A small masked image model, trained from scratch.
Model: arch nf_resnet, depths [4, 4, 4, 4], widths [64, 112, 192, 336].
Rows from block 13 of a small masked image model, named by matrix and row number. Rows with one number belong to one channel. Each number is 500 + 40 x the weight over its row's rms, rounded and kept within 0 to 999. All counts start at 0. Numbers have three digits each.
After each channel's rows are labels from the 100 images, of 14848, where the channel reaches its highest value: "colour at peak" is the nearest of a few named colours to the mean colour under the peak. Only what is clearly more common there than usual is listed. The data: crops of objects in photos (Visual Genome).
# convs0: first 3x3 conv (model.blocks.13.convs.0.weight, 336x336x3x3, standardized in use, each kernel summed), inputs 112-223
# convs1: second 3x3 conv (model.blocks.13.convs.1.weight, 336x336x3x3, standardized in use, transposed, each kernel summed), outputs 112-223

convs0.74:573547475516511505460479524519521517469539493493624558490371458482561474531478481507518561482549478467534447528440461521546484552589454507456488499452471484533490521475489455525506466531458449508517496577571457457524471486515496499486509441533499536508470503553421439493482576460526571471483494546494484500439495515556448550560464531472
convs1.74:497460532523501510534590480523527489536474515476518484509458440427504498454511538464434512453530501496486505441471419490503519455444538500427579564540498499422524497543438463578430531470543494498459470488442406502515481478469515450524495448482597426460496521522532495518595430482459504506525477455560511502531543463478492487391443451521
colour at peak: white

convs0.66:482531560466459507477489481587542482522480529532529514542460556469489557541485479492530510483530506500508516558548491507495520468492550545518533463451499494492477554432483525472521543498439467513565513539567540533474406490497455432527508504543506389579533447545570533463474515527408549514524464566516471475476535511483408512460485393515
convs1.66:537539510500499528520521493516441494531513467479428514489530546477496544552517487529508486561524609464550471489545471513517497547475501403505478439499628523433428504526445527508543475509429571549437484505534547453488454532548436471461502477425388523486468551429474504547502491564462502464439502544504498454439526520504488499520480488449
colour at peak: cyan; white

convs0.239:586533543539471474473502490473546529480559530551549475513471479521525624488487472500480530486484530466503472558513474507400507481455584428432525496532562482536542505480517461472552593558432471488544482503464432514527482480524464471528463536458504494516482445509492447563421446528468493481521489487508500504485539546497488487518432455465
convs1.239:503419410476459534476440511485519523467485495457519496467569462491430428506514537547479466458456543494398484551496548481501461515503481565490534501462515523481486542443545427498501541519563535484466502580468483497418485440419475515559486568515584495520527444500466555502515547450456501523458483492473444464454489494494489540511513505526
colour at peak: white

convs0.84:570495470514492554554526524474516483526421496546520475486557462503557510496463480489494498542356515523517475469393472532401479547483541413466471503464470522524510475484502502529493535468447533501513513495463464487540505495502495469460536424440486477460546553509530459532524416493578489504537433516502530479434563504533505597473437425542
convs1.84:529514501473524517531457476470499448553512506571455549564488498502548498569558507508533488550500446453513472486620478521528491558484470519584544405429466501513487517514476560474501453527497488427446517555540526503495433517520520456478476527434445495566459478518503524536371493493521544515540464449487468475579483547511552451534406565468
colour at peak: black

convs0.9:548519481551498554578508521474509502527496467560469467465441474524486501504391546460497470442448490457515455562461484488448511484524485458431524483546498529498545518499441458549512492486446564483536497528514497500501596479470440484500463432509527563493561499496459497494482544577462477449505492513534599529445518525489546451594466577557
convs1.9:457449514567530492486533521514519499546492488470522535551462504545469488562493519529510455532517518513559489460525565535482517546541472467501479482559447510520567522555410552452546507452520486433514486479438527561537515505506534474459462450476529441523506496485504480526455510526590462479527550541484508485488407521535442478462453539582
colour at peak: pink

convs0.297:524514463538469495413596504489558510520460517460525452571484539539553470562488506519564499499550490462575501441572488488464551421492475491524551522503429597457423506482443471444485531507483502486537489636502539499454434470522512433462561540375538496497498526535462493483552494465536518508507430532469513497461522501481416501464432463467
convs1.297:485491520535498536467559495491481497482511528523522493464447515587440483474600526546475532499453469475410528572500569535496541460550495522587536498530347540536480582501560499502471494458527501511560532479473401586496514471478460541538455546452535491468554483504545519508492522508566506482538486525576474490532497483521464599514452514534
colour at peak: grey

convs0.49:510570484520497507562592490380518519405503473509520478445489470554476544523553511530486481510519528519491474477560464452460582525414557549441550533498497553505483490501499531540504510598532452510464464561498442500483466471516478450514430536433556491493541461495558436514483438559530502452503499525491521497544509475435519404438478408540
convs1.49:540558504520479483512525477539461423517534586520534530518452503461485514434456516496543418438478500538546447496519567477524527584492479525452515506596466476485503477510471559531514526463577516504588469491548515547530447485463509422512465445542619533510491556549450465477531494510502473508429575431545537508532487398483543526471557507580
colour at peak: black

convs0.149:548478453545521502462519520509516410520546474593466506547524473511484491496345464490494527471531520494512466490481489498490415475514509410493505452487481440554592526542449454483520515552482485536488498525561532464522485449517463429501396360470484565519490458459465452443490470574475498499521546439495532514466524511539463552541492562502
convs1.149:518467518482540502418523506502541578497357443457502522472540489548401436562473498560570481536430574466511470438495461587444437484442480505528488481537492529521495411508490450464433514492432527427457522521457481459501477430441500439434489517445470479520492453526549565553486493504501490491481430551545539504560487471507531612481495500532
colour at peak: pink; white

convs0.220:496457528484553544504483489489499570428473491637476433480506496524501558491441508473589452509484518488487494573486445502430598473548537554450540538456553505491509503502447529439492455507484563501463521518512453511449528486452486479512533422499498480571480473531419506464473529492463503465503532549505512477492538512530437571517463525512
convs1.220:503505516478512453512477473544488528490515528505462447537518524524529516411431523492550565600515517518530425530550456554472597526486566502501462501525546490545545516496523519552484487511501389505531488483537449520534518496450498464460531484497566509503474435463505492507502484485519468508486485467588560449519537509522504533497503470467
colour at peak: orange

convs0.125:505549496460492463513627503519461441493516486455591572463470438462584471552520515563514461495535540480548535478616525477461546431538456555540506533490481550514473515545501449488540531479552494497488485551550531466473490524519526533524581549499491443493520480528445454461492564489441622486533545599489470478561491458454449565412439484478
convs1.125:478523456359484581484453521541490470473484553448530525580592568575510502481515517518421579515423554547541505497568539440613497481518486528510516460439518498472539493536460518449458487469467511527543411489547507468526471451522469521546458504445406609456524493462534432474451480475524430525517563421470548516580493483439473533490481464506
colour at peak: black

convs0.151:521589460487470451502550538547532500481492519536524534487474465515549550464553582543496419460555515464460445484521435558447507470457501461449522552491374547491517441528492486555521500478494472486517512501506525483506515487545548498524566516501492486471564470496539466443515453502409523565516530474526463447507500511530466465440408551555
convs1.151:498431551525532491436507488479561589433486474475511469448549519514436507465526576493512534518491447553470511500467534473483527497494493524449468492523558489538516492490482473493460521537526560520482560581468487543514516478526453600495524497445591469448534541508503482545486480460575505487552504542532497517486527453569559461493522592459
colour at peak: grey

convs0.267:527518474521513473544483502492499462478451528433474409510451487558489616497453501516503471495483511466534542599554447494435544512528545487416508487502508554473492546459471467421485559504425481518548517490540518467568494467531440447557498597508480508466572455454458473410506512567500476464500560499497521491493512497482481551549461507443
convs1.267:456511452508491532464485478448522533534521448465510531513529547477444450520491483517467512504524565524463449475464489497468506509497461428458441464472550493499452519506498443511475577469520523508523465491485459455471465485489476502535594541468520496558545492504489529527472552498521523473468448549541508513484458475471495497469549497491
colour at peak: white

convs0.150:490460476505523526590485485552462423489486544467572457556563479468464529502435565507505538562473506449489533570470484557589497519545507491488513424536459493443529549411463477544485528464493496481488492513495370533453482502506564457482498539527539540449581467541517449424546492446456465457471464436471487528510519505509557471510543532502
convs1.150:479501463448465496501524516459455520504491545446473515484561521538481516507500485499510480533436578481480441519605511470535455580491507515551484465502521503508546506509473461491517527526429527515437513533498444518476460472522489508489468516342460501512481500470529550487457472483537537444571492516549454426494517491545498474553493525544
colour at peak: cyan

convs0.191:469467532482538533600434503553547442510458492519510426501452526563500528465394485527579435516526501533430486495483483512448517403523478481481509586521507520455551486505503499502506504512439505501554487518459559533414524452502558503554533621554544494537434485528461433420469495475472521504488536499502528517458484477469519444482440569528
convs1.191:512507437476512455535504485518475534482495467471499445532574466490559508508522463500513501517533556539531467540506484456556538475522482460544484488470602519468480501447532480463550503464491563479493458482536545427352514486521443464552514580488476524479514464438508560491468513496402490568501467542474425520451559550454510455537558480484
colour at peak: cyan; blue

convs0.58:502488460561514517504501422517461388477437497576487480492468643564463546480463455525500558511481483538507556482434497491479472437502484580457555454505468548533464467507501567527503512525449608519545508537513414456465552434469466473472477453470537560528554457507516464451560514508521487477518570509538535549485535476431479610497462516434
convs1.58:523457506489457495495556509520451489514527462501481478469485461523439530437444491524565523593480484405458519495591495557468505479485482527489441484513540470525527495495507537496514499516581297499440477476512509504479495414530484505480576508489509488468472488466509500495520459510480503531488478468495468466549429445566458581509540484525
colour at peak: red

convs0.44:457542586481606490522537543556446476463518452461523498516506535501500523529482464532566526470510509459575502463538476465413495504511481359431505500459387482516505427484488459518539499578508449503479522529490537496439525472488480536602470424569493429493479471525427455506505496480483540522529542539555465520489494522505457527462453538533
convs1.44:467478511425527415392454501467491501488534510475456505517474448475479499502469427480410408464490498466480495505544533468574420522507427451471491535473507493530478485422509529490515450581478545497493498447510484480491492476451482491480529522533443494499510482522572515478507493480557472601516470514546509468443491530471549485497524485528
colour at peak: grey

convs0.34:561455543475507478481490443437492484485513453591553415584514572498499431547501475553574520550484459453548546535469490467527448565523502553519475518450502570443457481534485478520453493498494514527411521619509464473484460464453513498465500582469483524491556502500514527422560482496552491484475516528533532448474502540509537508523456497468
convs1.34:504477542513521464552570555498482459539470530490519514469481514472448504496527442466455455554527420494461473518553495476566463552520516501459523511471547483566505500456500524547573507567508403497514465537510515503491558492491541479580503521579594515530505528447523498519499527417538501476510521468478491545540466526588452524542527584477
colour at peak: red

convs0.93:505534460464453541503515541474513494495445546558471480523423553507506543571376456480593524507524510502573492462504414506449454512496514497478476522496527486477514461578537497543491530560519527556471517510495536539502544520511467501530463459542489423457456531496463417436517503448494465489532475470518474496450538514508535499471400471511
convs1.93:594472501479487520544447464506460468540486568514572542559461496490471413531453466506473514519420464515506475428469470499509581442426495465482464501446508523500501464449506420530465527467533475462488510517475514520457513512482457480484542546479559461547500377470517495473522526419441527508521457442503405497506504501468449484517500432447
colour at peak: white

convs0.179:498486538517518526486468491519558515513428494518501494472443613479470411524443445520551551515490482503456501530474467560578415499516513523438498547515560558513554435462505506568488404522434511498490527502503466503440559493489537434497597479517484562482443466519455531439645513484501514552485489507509529489396466528504473471537536471597
convs1.179:529481496501488437491516523560538532451456449520429485518478451420550579461538437465534430492511481557473435539499534471532432514558544544499448449501531443550447524496493447445499495536509541483443468520528447532537548563492393527523541544435505579492566535501512515509479510605462545566491534493522474521510536516471525512564525529465
colour at peak: grey

convs0.323:556513531486517491473537541522477441493521462556482483512437459512522494505398547517503495465579509477547462538500524479490496520497521419448441469499546515510506516495430462436515471529535421526494528551589510484505471460496421479498378485492485640486528468509503380448472521544575523485532568484443487577470487491546607473591442509487
convs1.323:486517486456499466426512476506540562472530428454463517514539562571488473465483651452537475506514540543514528478412528500441536525474521537547457535525536502502536518491544481530520501583445577557470534567461464488528518501485542481539487497482595470522494501508522514498578502466494521453483505523529578499456548453526547529481512566505
colour at peak: pink

convs0.69:501492523517562567473436522452444528494483451506519513477504536515536519584574493516558514510536511478585517525477509429453517445513491484505502451514435493511467487516538521463534503515539454453434474555527445426475475504466451512499516435491435536472545528512501529536542563438493577531526472682507454454438516549590504559509408477450
convs1.69:585599507495410594532508545532517443514528498549528507517464499465561565498486539491507478491500475546505430457588557544519378491541508553482424525546498504426503487524408535511543434558575447478548452491534510505530524477542500494494561485490548515528439514503549492477422532446528497523494534422469478459541457529532474482510534581467
colour at peak: black

convs0.135:487441461518527502535411565582528442517543472457482537483442532492447483455446497530495488472434508521468480466448512501527521505548466513520500538564582433517554487517519513529520476482517487446498509456552531512542503500478456469523434555543466532475456447542478517451483523468500489482509537431530478542496486533613470495523488537525
convs1.135:487476495494505514584474559519466429567514500547505528539499579481542466531498563522442494468461476506507517511467485501507448531530495508481552476484465503483575534506458476542553486523522449552431548541477479476529521519543535549514551525549548449485460539520554503517517506487507473457492535393588523472516490488468376518482416497477
colour at peak: grey

convs0.314:537513498535519464515498450540461388503501537473499513471445527556451564508465491546498488522556534482491432529533554491474499526464510524443564496492520590494475507493454555547507452490466435538495541557538558488535511549441541491497526426509560464507503427474532524460529509582416467502534556483520555474461494525473468525499364501525
convs1.314:446461497523586490428490521466502548462437524395533470503493573524455473521535576482479543455478467506408512502409431449507516502507480497528452511517475505514526512501433426493439537543551520508428565504455537474528508459489565562523537512490515516421501462456473517485458507436547519459539401562451532496488520493568497495501516427518
colour at peak: grey

convs0.27:532557532540506510526502523402492479471486489466537429474532514571557518502485495499537533473526507419500409466471410519481511569540469539401562517480494574479492463497518532464518523473476492514444551554527476494549533513505515496461520367443463572417582469483465530451476455504531505526514544487517529457529487499478516536488444524503
convs1.27:461514449510440486439564469478593520504540507468472521511396504435444477466500531494479462501516497517501475487450482524448533427562430448514493474495529526585473521467525492532473523482537523564521469554452429513392475480510534509486507523468524463550486520611517468538484560527541521489528515539488503534441461473515571441490586522577
colour at peak: cyan; white

convs0.109:536505512466446491469421486526483481485563494540495509546517607508479504483493458497503476448470522501533422584439561467433546455467505484503491511471453535507525545488499502443523505512474451500603492565490500473502567508521448528520529564485476406458488490500434566490464585522453484510521540585473482480489549553467481451550491532499
convs1.109:487548426494484559543511493505597457523516482477450570541575507543420504501424462495481485483484512511417537402460482521470576450503531486480601563519486474473361514441517515478452513460488545486459496522518532459456508503535404496497488476492434495534570503475505568519516496523474560508502548418410493494478539535505430449421550496473
colour at peak: grey

convs0.225:482511452623517457524538512493483500522489486457493539503470427515506539502442529505516517503521493433529469436478551522453457504550478506454430476451511470478528485500419440458489465511466480474518487479572509489579533502500497459492484400463540482502604495452510488540490483532461497469516500492503557518416513491544445545521535536479
convs1.225:462539447543478500482552460428523473471505436494455459478435540522518508482471549518543478512506562498490454521554445492452485486490486533540450544511544469498499458552530467533470526544425515497501531497379508548470473502572474503489520529460514526491414479549542518526441485537480496492497520444573487559568479433570503455523447500514
colour at peak: grey

convs0.22:519479470516520494533518445541511495490439497508474432512530480496433552500357513528546479477490501534554456506559429507540486543501527569458509463516530550520496487503479483607491520485391499481484486492554559475514484565520487481492606486554490526508546467459512501449543477518527468476489502496503587487475509500503433529569535558544
convs1.22:441462547549585531462593448527557528435460540449502525529512465517526474544565566519542489537459480542465498511536516488495531566554466496561466462534488570527465497552463465437417519508538486482447491548552502428557496512512555553472509515513386522515487494493493596521437501570489482460444420551533537524500516521464580540511441442449
colour at peak: grey