Rows from block 4, named by matrix and row number. Rows with one number belong to one channel. Each number is 500 + 25 x the weight over its row's rms, rounded and kept within 0 to 999. All counts start at 0. Numbers have three digits each. After the name is the row's rms in percent of the matrix's.
# convs0: first 3x3 conv, stride 2 (model.blocks.4.convs.0.weight, 112x64x3x3, standardized in use), inputs 0-9, a 3x3 kernel for each
# convs1: second 3x3 conv (model.blocks.4.convs.1.weight, 112x112x3x3, standardized in use, transposed), outputs 0-9, a 3x3 kernel for each
convs0.36 096:466503535510541530499515514517476494501482449502459466526522506514493493504492504499497459509484465570504487521516520511511496505504489486549523509524515514540504513465483506469463561494482498508538467487522493503519508467480547476457548454500509522528566553523495463482
convs1.36 096:504483525514505532541537546535491520471486537529504513487510535514528486471508510497490489492465459485493471488481498521553505519546487507523484487457464523498496486474445497528503539479512505493471466536453491497501466487459496487489519520520521500489482488475518503508
convs0.37 104:524532518515524550514557523528540483505533564553564511497508514492491475488505526477490512511560494508502575511494511527495537514508530495478510492487537501492530451506490479481456476512537518485509486489533509493525526543518501533505484525494527528510484477486517490472
convs1.37 096:477472529497463517468480518501495504497497512519497485518510528534489468474490447508513487521538516482520524507526506509516531489497476474503517526495519488489493515473521507509519521547520511506467467428456441450407513520525521476509513478474500528518507495470518530479
convs0.38 097:514515509470486523444465469503510475505527474481456487521505515502482467510468447528518554518490538504505515509519537522505491488478451493508496500499500479501519508508507500501480479470499497491459473477459488509504499492459481477466477475482501488472541492469483491465
convs1.38 101:498491466488489488507477463523518440473478469456501475507486472494503523553484532477461497490478498498474511512496501491462491518510494518510533476506547552535515495494472511507478487472479514492491506483507541459478506520474489511511511477488489492507501489509518537533
convs0.39 083:484489486492455448455494477535515531490492469483487462504528521518497493507507501540518531517495500505505458515522497504491502509489503513519528507480476497458458533491554500487465495456455513525505480500508463502502475499498465478474481482492525516526540462446509459477
convs1.39 092:480494493507530505536530493524496475521475454528462432541531511489515477439443470530524483531508505544572495495455471471445501522540536471469477478522495509538534473505524492487519474446501541497520498536540473447514534508514516495514524518508477504483477519481499456477
convs0.40 115:502528529509536535498537512504491539493485557523455588490515514488520498465529508478517541475521554467526563501475502476466490469457505477506510478521518478518531490527514498527529489528522506499518496488522492500523492508506503533537486532496502460493496471480536475473
convs1.40 110:512538523554526546531484495513497486505483511530502510458431457486458434501485477498535516549545531523518506504522515522549494514499506506547522490559540506571524477495513511507475549481517502503507467487508483464476534519515544521506516508504515492489474482474502546524
convs0.41 098:499461479501490502515463464492506478439482443524535519522508513524502526490501521515530509494494489523518524503486511501441465530470490518476493488481471526494493486486460481482460465502496503493527501478522528497519506509509473464466489483459471487493517496502528508517
convs1.41 086:487505502483476478458471456500490514489487510474500469519502507514495505474482464499488489503502507507517532466472476469486472496500529482502486518500492540524494488485506488484507480482522503526557503521543537589619482493494513524511536548539496482502512498477478516522
convs0.42 106:488513504497537517527533493462491458451500468465520481528496501493498507491477522534467497497454465495461499510561531534556534512535489510483502481469523528465523495492504487504496497504510487513513478522475470544522518510500506494504488505495513518448504546474510491493
convs1.42 101:500509508461473498476519475512519481503484504486525495491467446496475482520480493503513494496520495509461513503519497501496500506497521490471492513511500505517483490482494478490525469506493491513514502452490523481480468535494465524502459458521531522526561490550547552503
convs0.43 108:529483516530455505518460512491510517532527543511466509504490490512500498517493491521486472549501466542454477516534521522529468548553465511541500516500466535488479481518512486479475502498492494499477511514504525488508533522514515512483535503502499488467472513489487528488
convs1.43 104:509533520519516504505516499497482506496490519459533491487478482511490489539503488504534530540543512555533512513489529529486517512516508531515558513537518497550508472529486500539500514534498528482493514468485539521496467503459492532498490520504518514476516504515529498523
convs0.44 108:470505498455468465437471455518498523499466507509503526544509483523506481501491488519522518473466470510548499493538526454506440479544527499503494492496497481535499497491522481473473481461487497497471493482449486521481530487508493474496472491513505495481511462496504462510
convs1.44 092:496482489461496506490485498491533474495556489498529496523494489496502480498473467481498500479515504482518520483469463485472476535495501496499492500532517511520497522508514496499522480501531510519553535563589509469568495489476530526453475532472491504552460455498494446497
convs0.45 103:479522522489482483529524512523504482517495520488468482499518481480506545511536515502467506499462469511545520472487495474497506514534519493512548489511516521524525486492502493509516528542544500496455473482489465450445495507516515511502525525544562611559411395399471472473
convs1.45 105:537509506521465469496474505497498483450461510504496446491495512546537544502540503486460476499496479489490482486479508481463492495457462495493519518512467469504507505487489527455472506514482521505517505538479505463464476460458511508510473503497487491486506544455468480504
convs0.46 099:524529478521516529477518507514514501493489513516526497511508491485508531496490521509481476506497486495516527513517521514518547520522512517523500502464494508481529487513473498511497511536482492500495481473514485469512498538496506547533465509508474506484496484543513587508
convs1.46 092:487506500487484515470472505510510515542520550482481511509482532526511526473493465503537486538536499581549531491460464517512518477511472505486511561513510478505498485525487469477499460471502490487495498492412504501449498509489473485460526555478499497470566520517477526497
convs0.47 096:490529522483568541497517506494522502538523517511517498512507493500504479498494502506473483476513495483508514492508501510498500500520474507539510519534550494517505491454449511472471507472494504461468479465444504456487519539481557555555512489515464505483476501531469496451
convs1.47 101:486490490521498503518514510505526530529530540488462520531495518512492494508483493471450471476469464483504500495503496531561530507504462498495499508476481498453468459455466458471473482503485505494447488451408471438475531483521496524518505511492479487485529517520495515511
convs0.48 101:466479479501500477521559502524489495559501537535450464493492472512512510527583538480479487516500502573569519502527467523534479514558533496498471497505464485465495471497556497487559525515528506499487488498465447480509527532518506476518529489479504486480506499457482518504
convs1.48 093:492517559502545491519468471488491511508501480524521481502487467471495491483486502517502493515505532492488492482500533534541511491483489503520511474478456507432516508497522495527528501521523494479482479425473512423477483505512505501487503496499530549499499477485495492498
convs0.49 099:497501495490504473501467492502507534484513483529491509514497500485498479506511494492512499473511510461459512493489510508510494478514510486524510477485510503490501490484517533501506474507537512511497538538500534530519484535524504524483523570511513498491483491469475426407
convs1.49 088:551482491492476485541492493543533520487473504486516495518487504493458522511489571514526504534525499467456503504489473495453447483479476490507536523537526505509529491493484522505473543563501502473507463467497485513476503493467523522474522476491475476512460442542489523485
convs0.50 098:511508522505477511490507475490485502514496497507517500491490511501483500497537519482480487460462434509529503491508498491496494543563505513505536490497528483508535456471521521494518494517541494470514487486494491481503505522525548560590515591551538514529477501563518496499
convs1.50 096:497522499478483500481471470527527468496474467434470476541503522533496513552510500477493474458482437488453454533508494528514533521475462493498482505507495527512494500495527489482532483494516482498506512527517521496494489536531465502477470513503488492497504527517449520476
convs0.51 093:492497503454472499477507496488525462509521472492507449502496481530505490513492496492481512482492555528512555493467476537467477527494486474478508462480486460482505465486487491501508484477517483494497505499491531469505486483500462441469477441474488486471468460400520479510
convs1.51 093:506502490512483483502515490494497467521526499531510479515483498517476498514455454504487468533534514530493467510506497466505493504476521506507534542488515531524518490501503495502487501528531520512550521498544516442517514522517480497475470473468478506450523479480540531529
convs0.52 100:487485488525484463540495486497496469525515475475535461544514501509485500521486490526510496471497477496552514487491492531492529506480515501522507512497491506498512566469495540493509540471467484503482448485458501528498486476507469502499500519466468503494496504497463458497
convs1.52 090:492489465499505465533549446512497488472491480510503487491486487484502501523509509510524514515507498454486488495491466474482495508441490481488504471515542501507505502491536501447525482461490496506524496498469515553511482519474476445471474477473478484530443556497520525468
convs0.53 098:508480504501492493516503475508551514528546534527584533486465475498490458511486501527509511522509498518475477505489495495479483524488535503518519502503507508499497511480488482467504526528511519523547500504566479516517521493498517502505502522569500524488518484521481440455
convs1.53 105:483492459515487504511494481530523546511536576504494537482508539483536511517520511473505538506472486498490526496494501544553532559578517520468490519494477503506455512497498502492466517477456499481478501493481521516488468512489502467496480483482503493493503523515505540515
convs0.54 103:496487491479499524496478517509472503486478529478454507515497504492530516523519505493558517508467464516543488514539501541502504522484508464549534497528483530488481481559504498465500500504475490441505513481480522474503487481525502513480485473503456521520437478535457492462
convs1.54 091:475519537536520536510501510503548517521553546495563493484488507494517482474480474500488527527453508483514508480449491498462468520465468495484458506464470502474527492493502494534461499492528491485477508506499492483441473389482450470445508558515516518510485523446556507485
convs0.55 094:493469505482467465503484487553537545541476535515514506514506511478544517522548504502521528480515478469519508496554544466494490481514512498486522483509479471501506518538546513479470522526513517505509528508499533516503512503558481452482494466494453487449489462499479447473
convs1.55 096:489505516519517521550536529516529507502523551515531472489512513500478476484465467496484504548530510514533516487475498471510499520512501493491448525530522505517535483480504504531482482470489493460507483481513497519517493455476503489501532500519520490482529500477549516529
convs0.56 102:491505536527492473498513481494419495494418513514521452503521504531513486488496486487468483495496470513495497474487500481510528507493514517488502520508504465504494508503524498500535534501539541519510532480543511466501487542499511500555499501503474510495554436528502522470
convs1.56 108:475514469524502510534486490486498464542524523501515527531501542469496485513458464470498501509506513527537481522496510529534562519522511500490516457488533491514514478499487481534525488540496514497500507454533492482512504543469523543567499613521477513531495501424515483528
convs0.57 089:511490529527498512516514497521471500458506447475448456501483466485503510511507519483501535479505551487535510490466486490461510479483471478472462486491476461451463501523513480518471525562532535480468522513481519489490546511499524498494516475490508515490486514530493475462
convs1.57 108:506521505465460472502482471512469459488510490481514499515447449502493511508508464494499507487473524491476511519496522476475513476469523497487475477482452505521485519531505490506487469499486471493500482492503477504502499536502499569459518543496509535532513517542473536498
convs0.58 093:524491453492502507519488517506488527478481493495468527483513500505511509456491506544516539585522571577504521496505491499515502481450493529524555527520551525570559493508490502531503533506515477463471492448524488481537453461440421457452524520527475483493499478465484431495
convs1.58 090:528508498507552523539545551495529532511555553544554559494553523482526543512519519520488531520515537511477521487514480475469456520540473513490505487485524526559522463509503476508501458536519510501490540510498544531510492497500464496495503501526506452484497457482542484503
convs0.59 101:503532499508539540482488482482463491502493490501432505540534516481510531520517493495522526501464530494480486495534513480509512463496490497509521503527489483517480534554508493487507491513497512488513505496446478514502490506478473501479499486518528492466489524500440454472
convs1.59 089:514510516538523520515525514523490484467502514508521485471456516487463468488488456508477513506492483469492476489460465474489461511490502491485480501502494503552534475501472494542479514459511520543489470490461456488520477423477509473483509485493481451502507480455490525510
convs0.60 101:426463515506495472541540499498456450477445483493512521525512491533519508516528522497501488491507456507536463471504497492522505468507507512500523492466498531486493465498499512506507518483525489512549464516529444498527540538542536506516529478517501464490514474446520493452
convs1.60 095:493493525476516466498515496531493515491467464499457488480487490500531522509506540500487487517508493475510462511528510485493480460462474497522489522517532525475515497484507518514492541532486490500486463534529500477531508514474508471486482509487489475490486532458540471503
convs0.61 096:502525516544527538524503526496512485449537459487494526490519508495529530526540537471491476479497493476496470509517504546512518516497503467495533498491534521467515471462482496511487479489501505549520501520462496527514461507501503537463521527495531514473519573479536479454
convs1.61 121:492461487515469502501501510525496484475472500481491445524499496528470535519504506492480496465522510452487515507484494487465468509504500468499485521514486512521513500489480501514532493468520499474509501501517516504495482514507455535490480503509489513503476484549551542506
convs0.62 092:515478514540512570522526592511524509459526509471494492505514492508529507479497507488490488483525494473478481507502513516493536513448516490493512496486490507495477462497463470519486481538523510505498533481520517528543503532498498544491493512532527475496472462435549473493
convs1.62 104:495526513492490476508491457500516461513520494510518462511498486516494500516518491485500500470482510483499547544545521498472523507510529487434482476497445497527476528514476522524492527496477485499518505509482506492534477503489495554461507557470507492477479523493479501496
convs0.63 108:476495504471506475499539483515466510496479496531491497488508489489489517505509525508506473503509506517568492484493482496504518480487534518511513505538527515580520523481494521469501536469480492473477512469521480461474496484501489467503546501494529482504514476447484530475
convs1.63 091:490535496540554543541548538502509540504507546524475558474521490485496536469475465490490495490544511534528500511504499544474459521491492494491544481480564514566523469481512500517524540501499471489486475524534514535524472562481475521510440505477463507492463537518512535498
convs0.64 100:488502495496502496488509504507499451486510527498462479495503496473476492487487503528479527518523507472486492525531545533528548493496474484461472491507529527511524531535544503490493489474493515482512511482470521492496551555523470471489519519496489464490495455490501537513
convs1.64 099:503482495507466497519498496500513480487503521485539475505511492480474497480488484474470487487483475469444465519515527497460500506493505501527506499481490538534506478426487515521497538544477505530513509447461516511483465473444515530527545544540478472448499459441519528488
convs0.65 112:519500486507530445483482517524507502521478551490500460499501496482512491518501533531503480502496462539452512512508544508552507495503523517498496532498519520475527518496499485508524485507486484534532496517495519546478487502512493478544495504493487472447513451458498534469
convs1.65 104:501519531502516508537505520516529524486493482481522506485487466471474456520453471494521538504503512457475488554520501528481525494492519502557497444525504527505508484463526481520529515502512512544471492458515490469485485525443483512465467516476527527541417472481522489496
convs0.66 107:527512494459476475507481513484507490494522565498481558476488485478487464459483469495529507538519512497476496506539516526518518516518475525536512535539544518511510490466488515501492515484489494520490485488497511522499507481492486520482513469474497473518453444513526511447
convs1.66 093:520522508540516509555514501517489497479478493483504486521478486474428497529511510478518538491480473504468486535501518543493528488492483516520572462506517522514492504535522544529511519536491527480468475449545527569534486521460513510521461511472506512508488467489532521510
convs0.67 096:491527484471462493489497497460491459515517502514457497511507502479500484499499509499512508534455519511541492511535515528509542495477509485502524519551527513516527525543484512501522503481524499485480461480442498487494503488501474511497489466480496489483325466545539459481
convs1.67 117:486478493486489493508473501508488481510489521501521512500506473521569522492493517497466466482463495474467476509484495516454446506459469483487519503473438483533510508496469536511475528504504503512540525552514499506512483422490465494434482512529517494483485519464485507490
convs0.68 105:488488502529547520497512510488484482490478469518492510496515500512499497486489489500497495526553541502465493517485514490515535461502500517499501499503498472498490510506527486486480493468491506526509477473446502518506511458483503491504485477496489512486517530492517507479
convs1.68 110:521474493485424480499480522487478493471473487488458506534478522506498550445488474513523514463458492513486491511505492502494475479486505497492492504507464515451453476516517539509516516489503494515478502555509504530484470512531462492455495518569502505511454495493522523547
convs0.69 104:515562548484486513496492516462435492492488520482479513481491510503511489505502510533547522541544526503532495495502497500498505463457476523513488544540545505501504525495526496486496516487495523504513482469485481462495480514484502504500462513515457515484493508473494495449
convs1.69 094:507476479534471499482487496525524499538542497534516505510491496488449485495488485484485477495488475502530484522532519545520500484480472493495496487480508513559546476482481454449483484469499497512473510522495490520488489444461473487493484545498512481479532516474491476515
convs0.70 105:513489449467502477470486471515528516511473498462522463510513548510490536548526540479518503484489483502470483509513534482463547522473514483483468512477497531494514516519510506493518494519480510543513469513502450505488488486480491493474497475478494520527490475553532521475
convs1.70 086:497501533471504508506512518479470514501485496477473495513539487496491495507480498524512514482512513543482517510500502496501505558538524474502529460540496519524519468493525531507525420457476496491476545471478516496462501550512409515444488523464523495600420498488492531514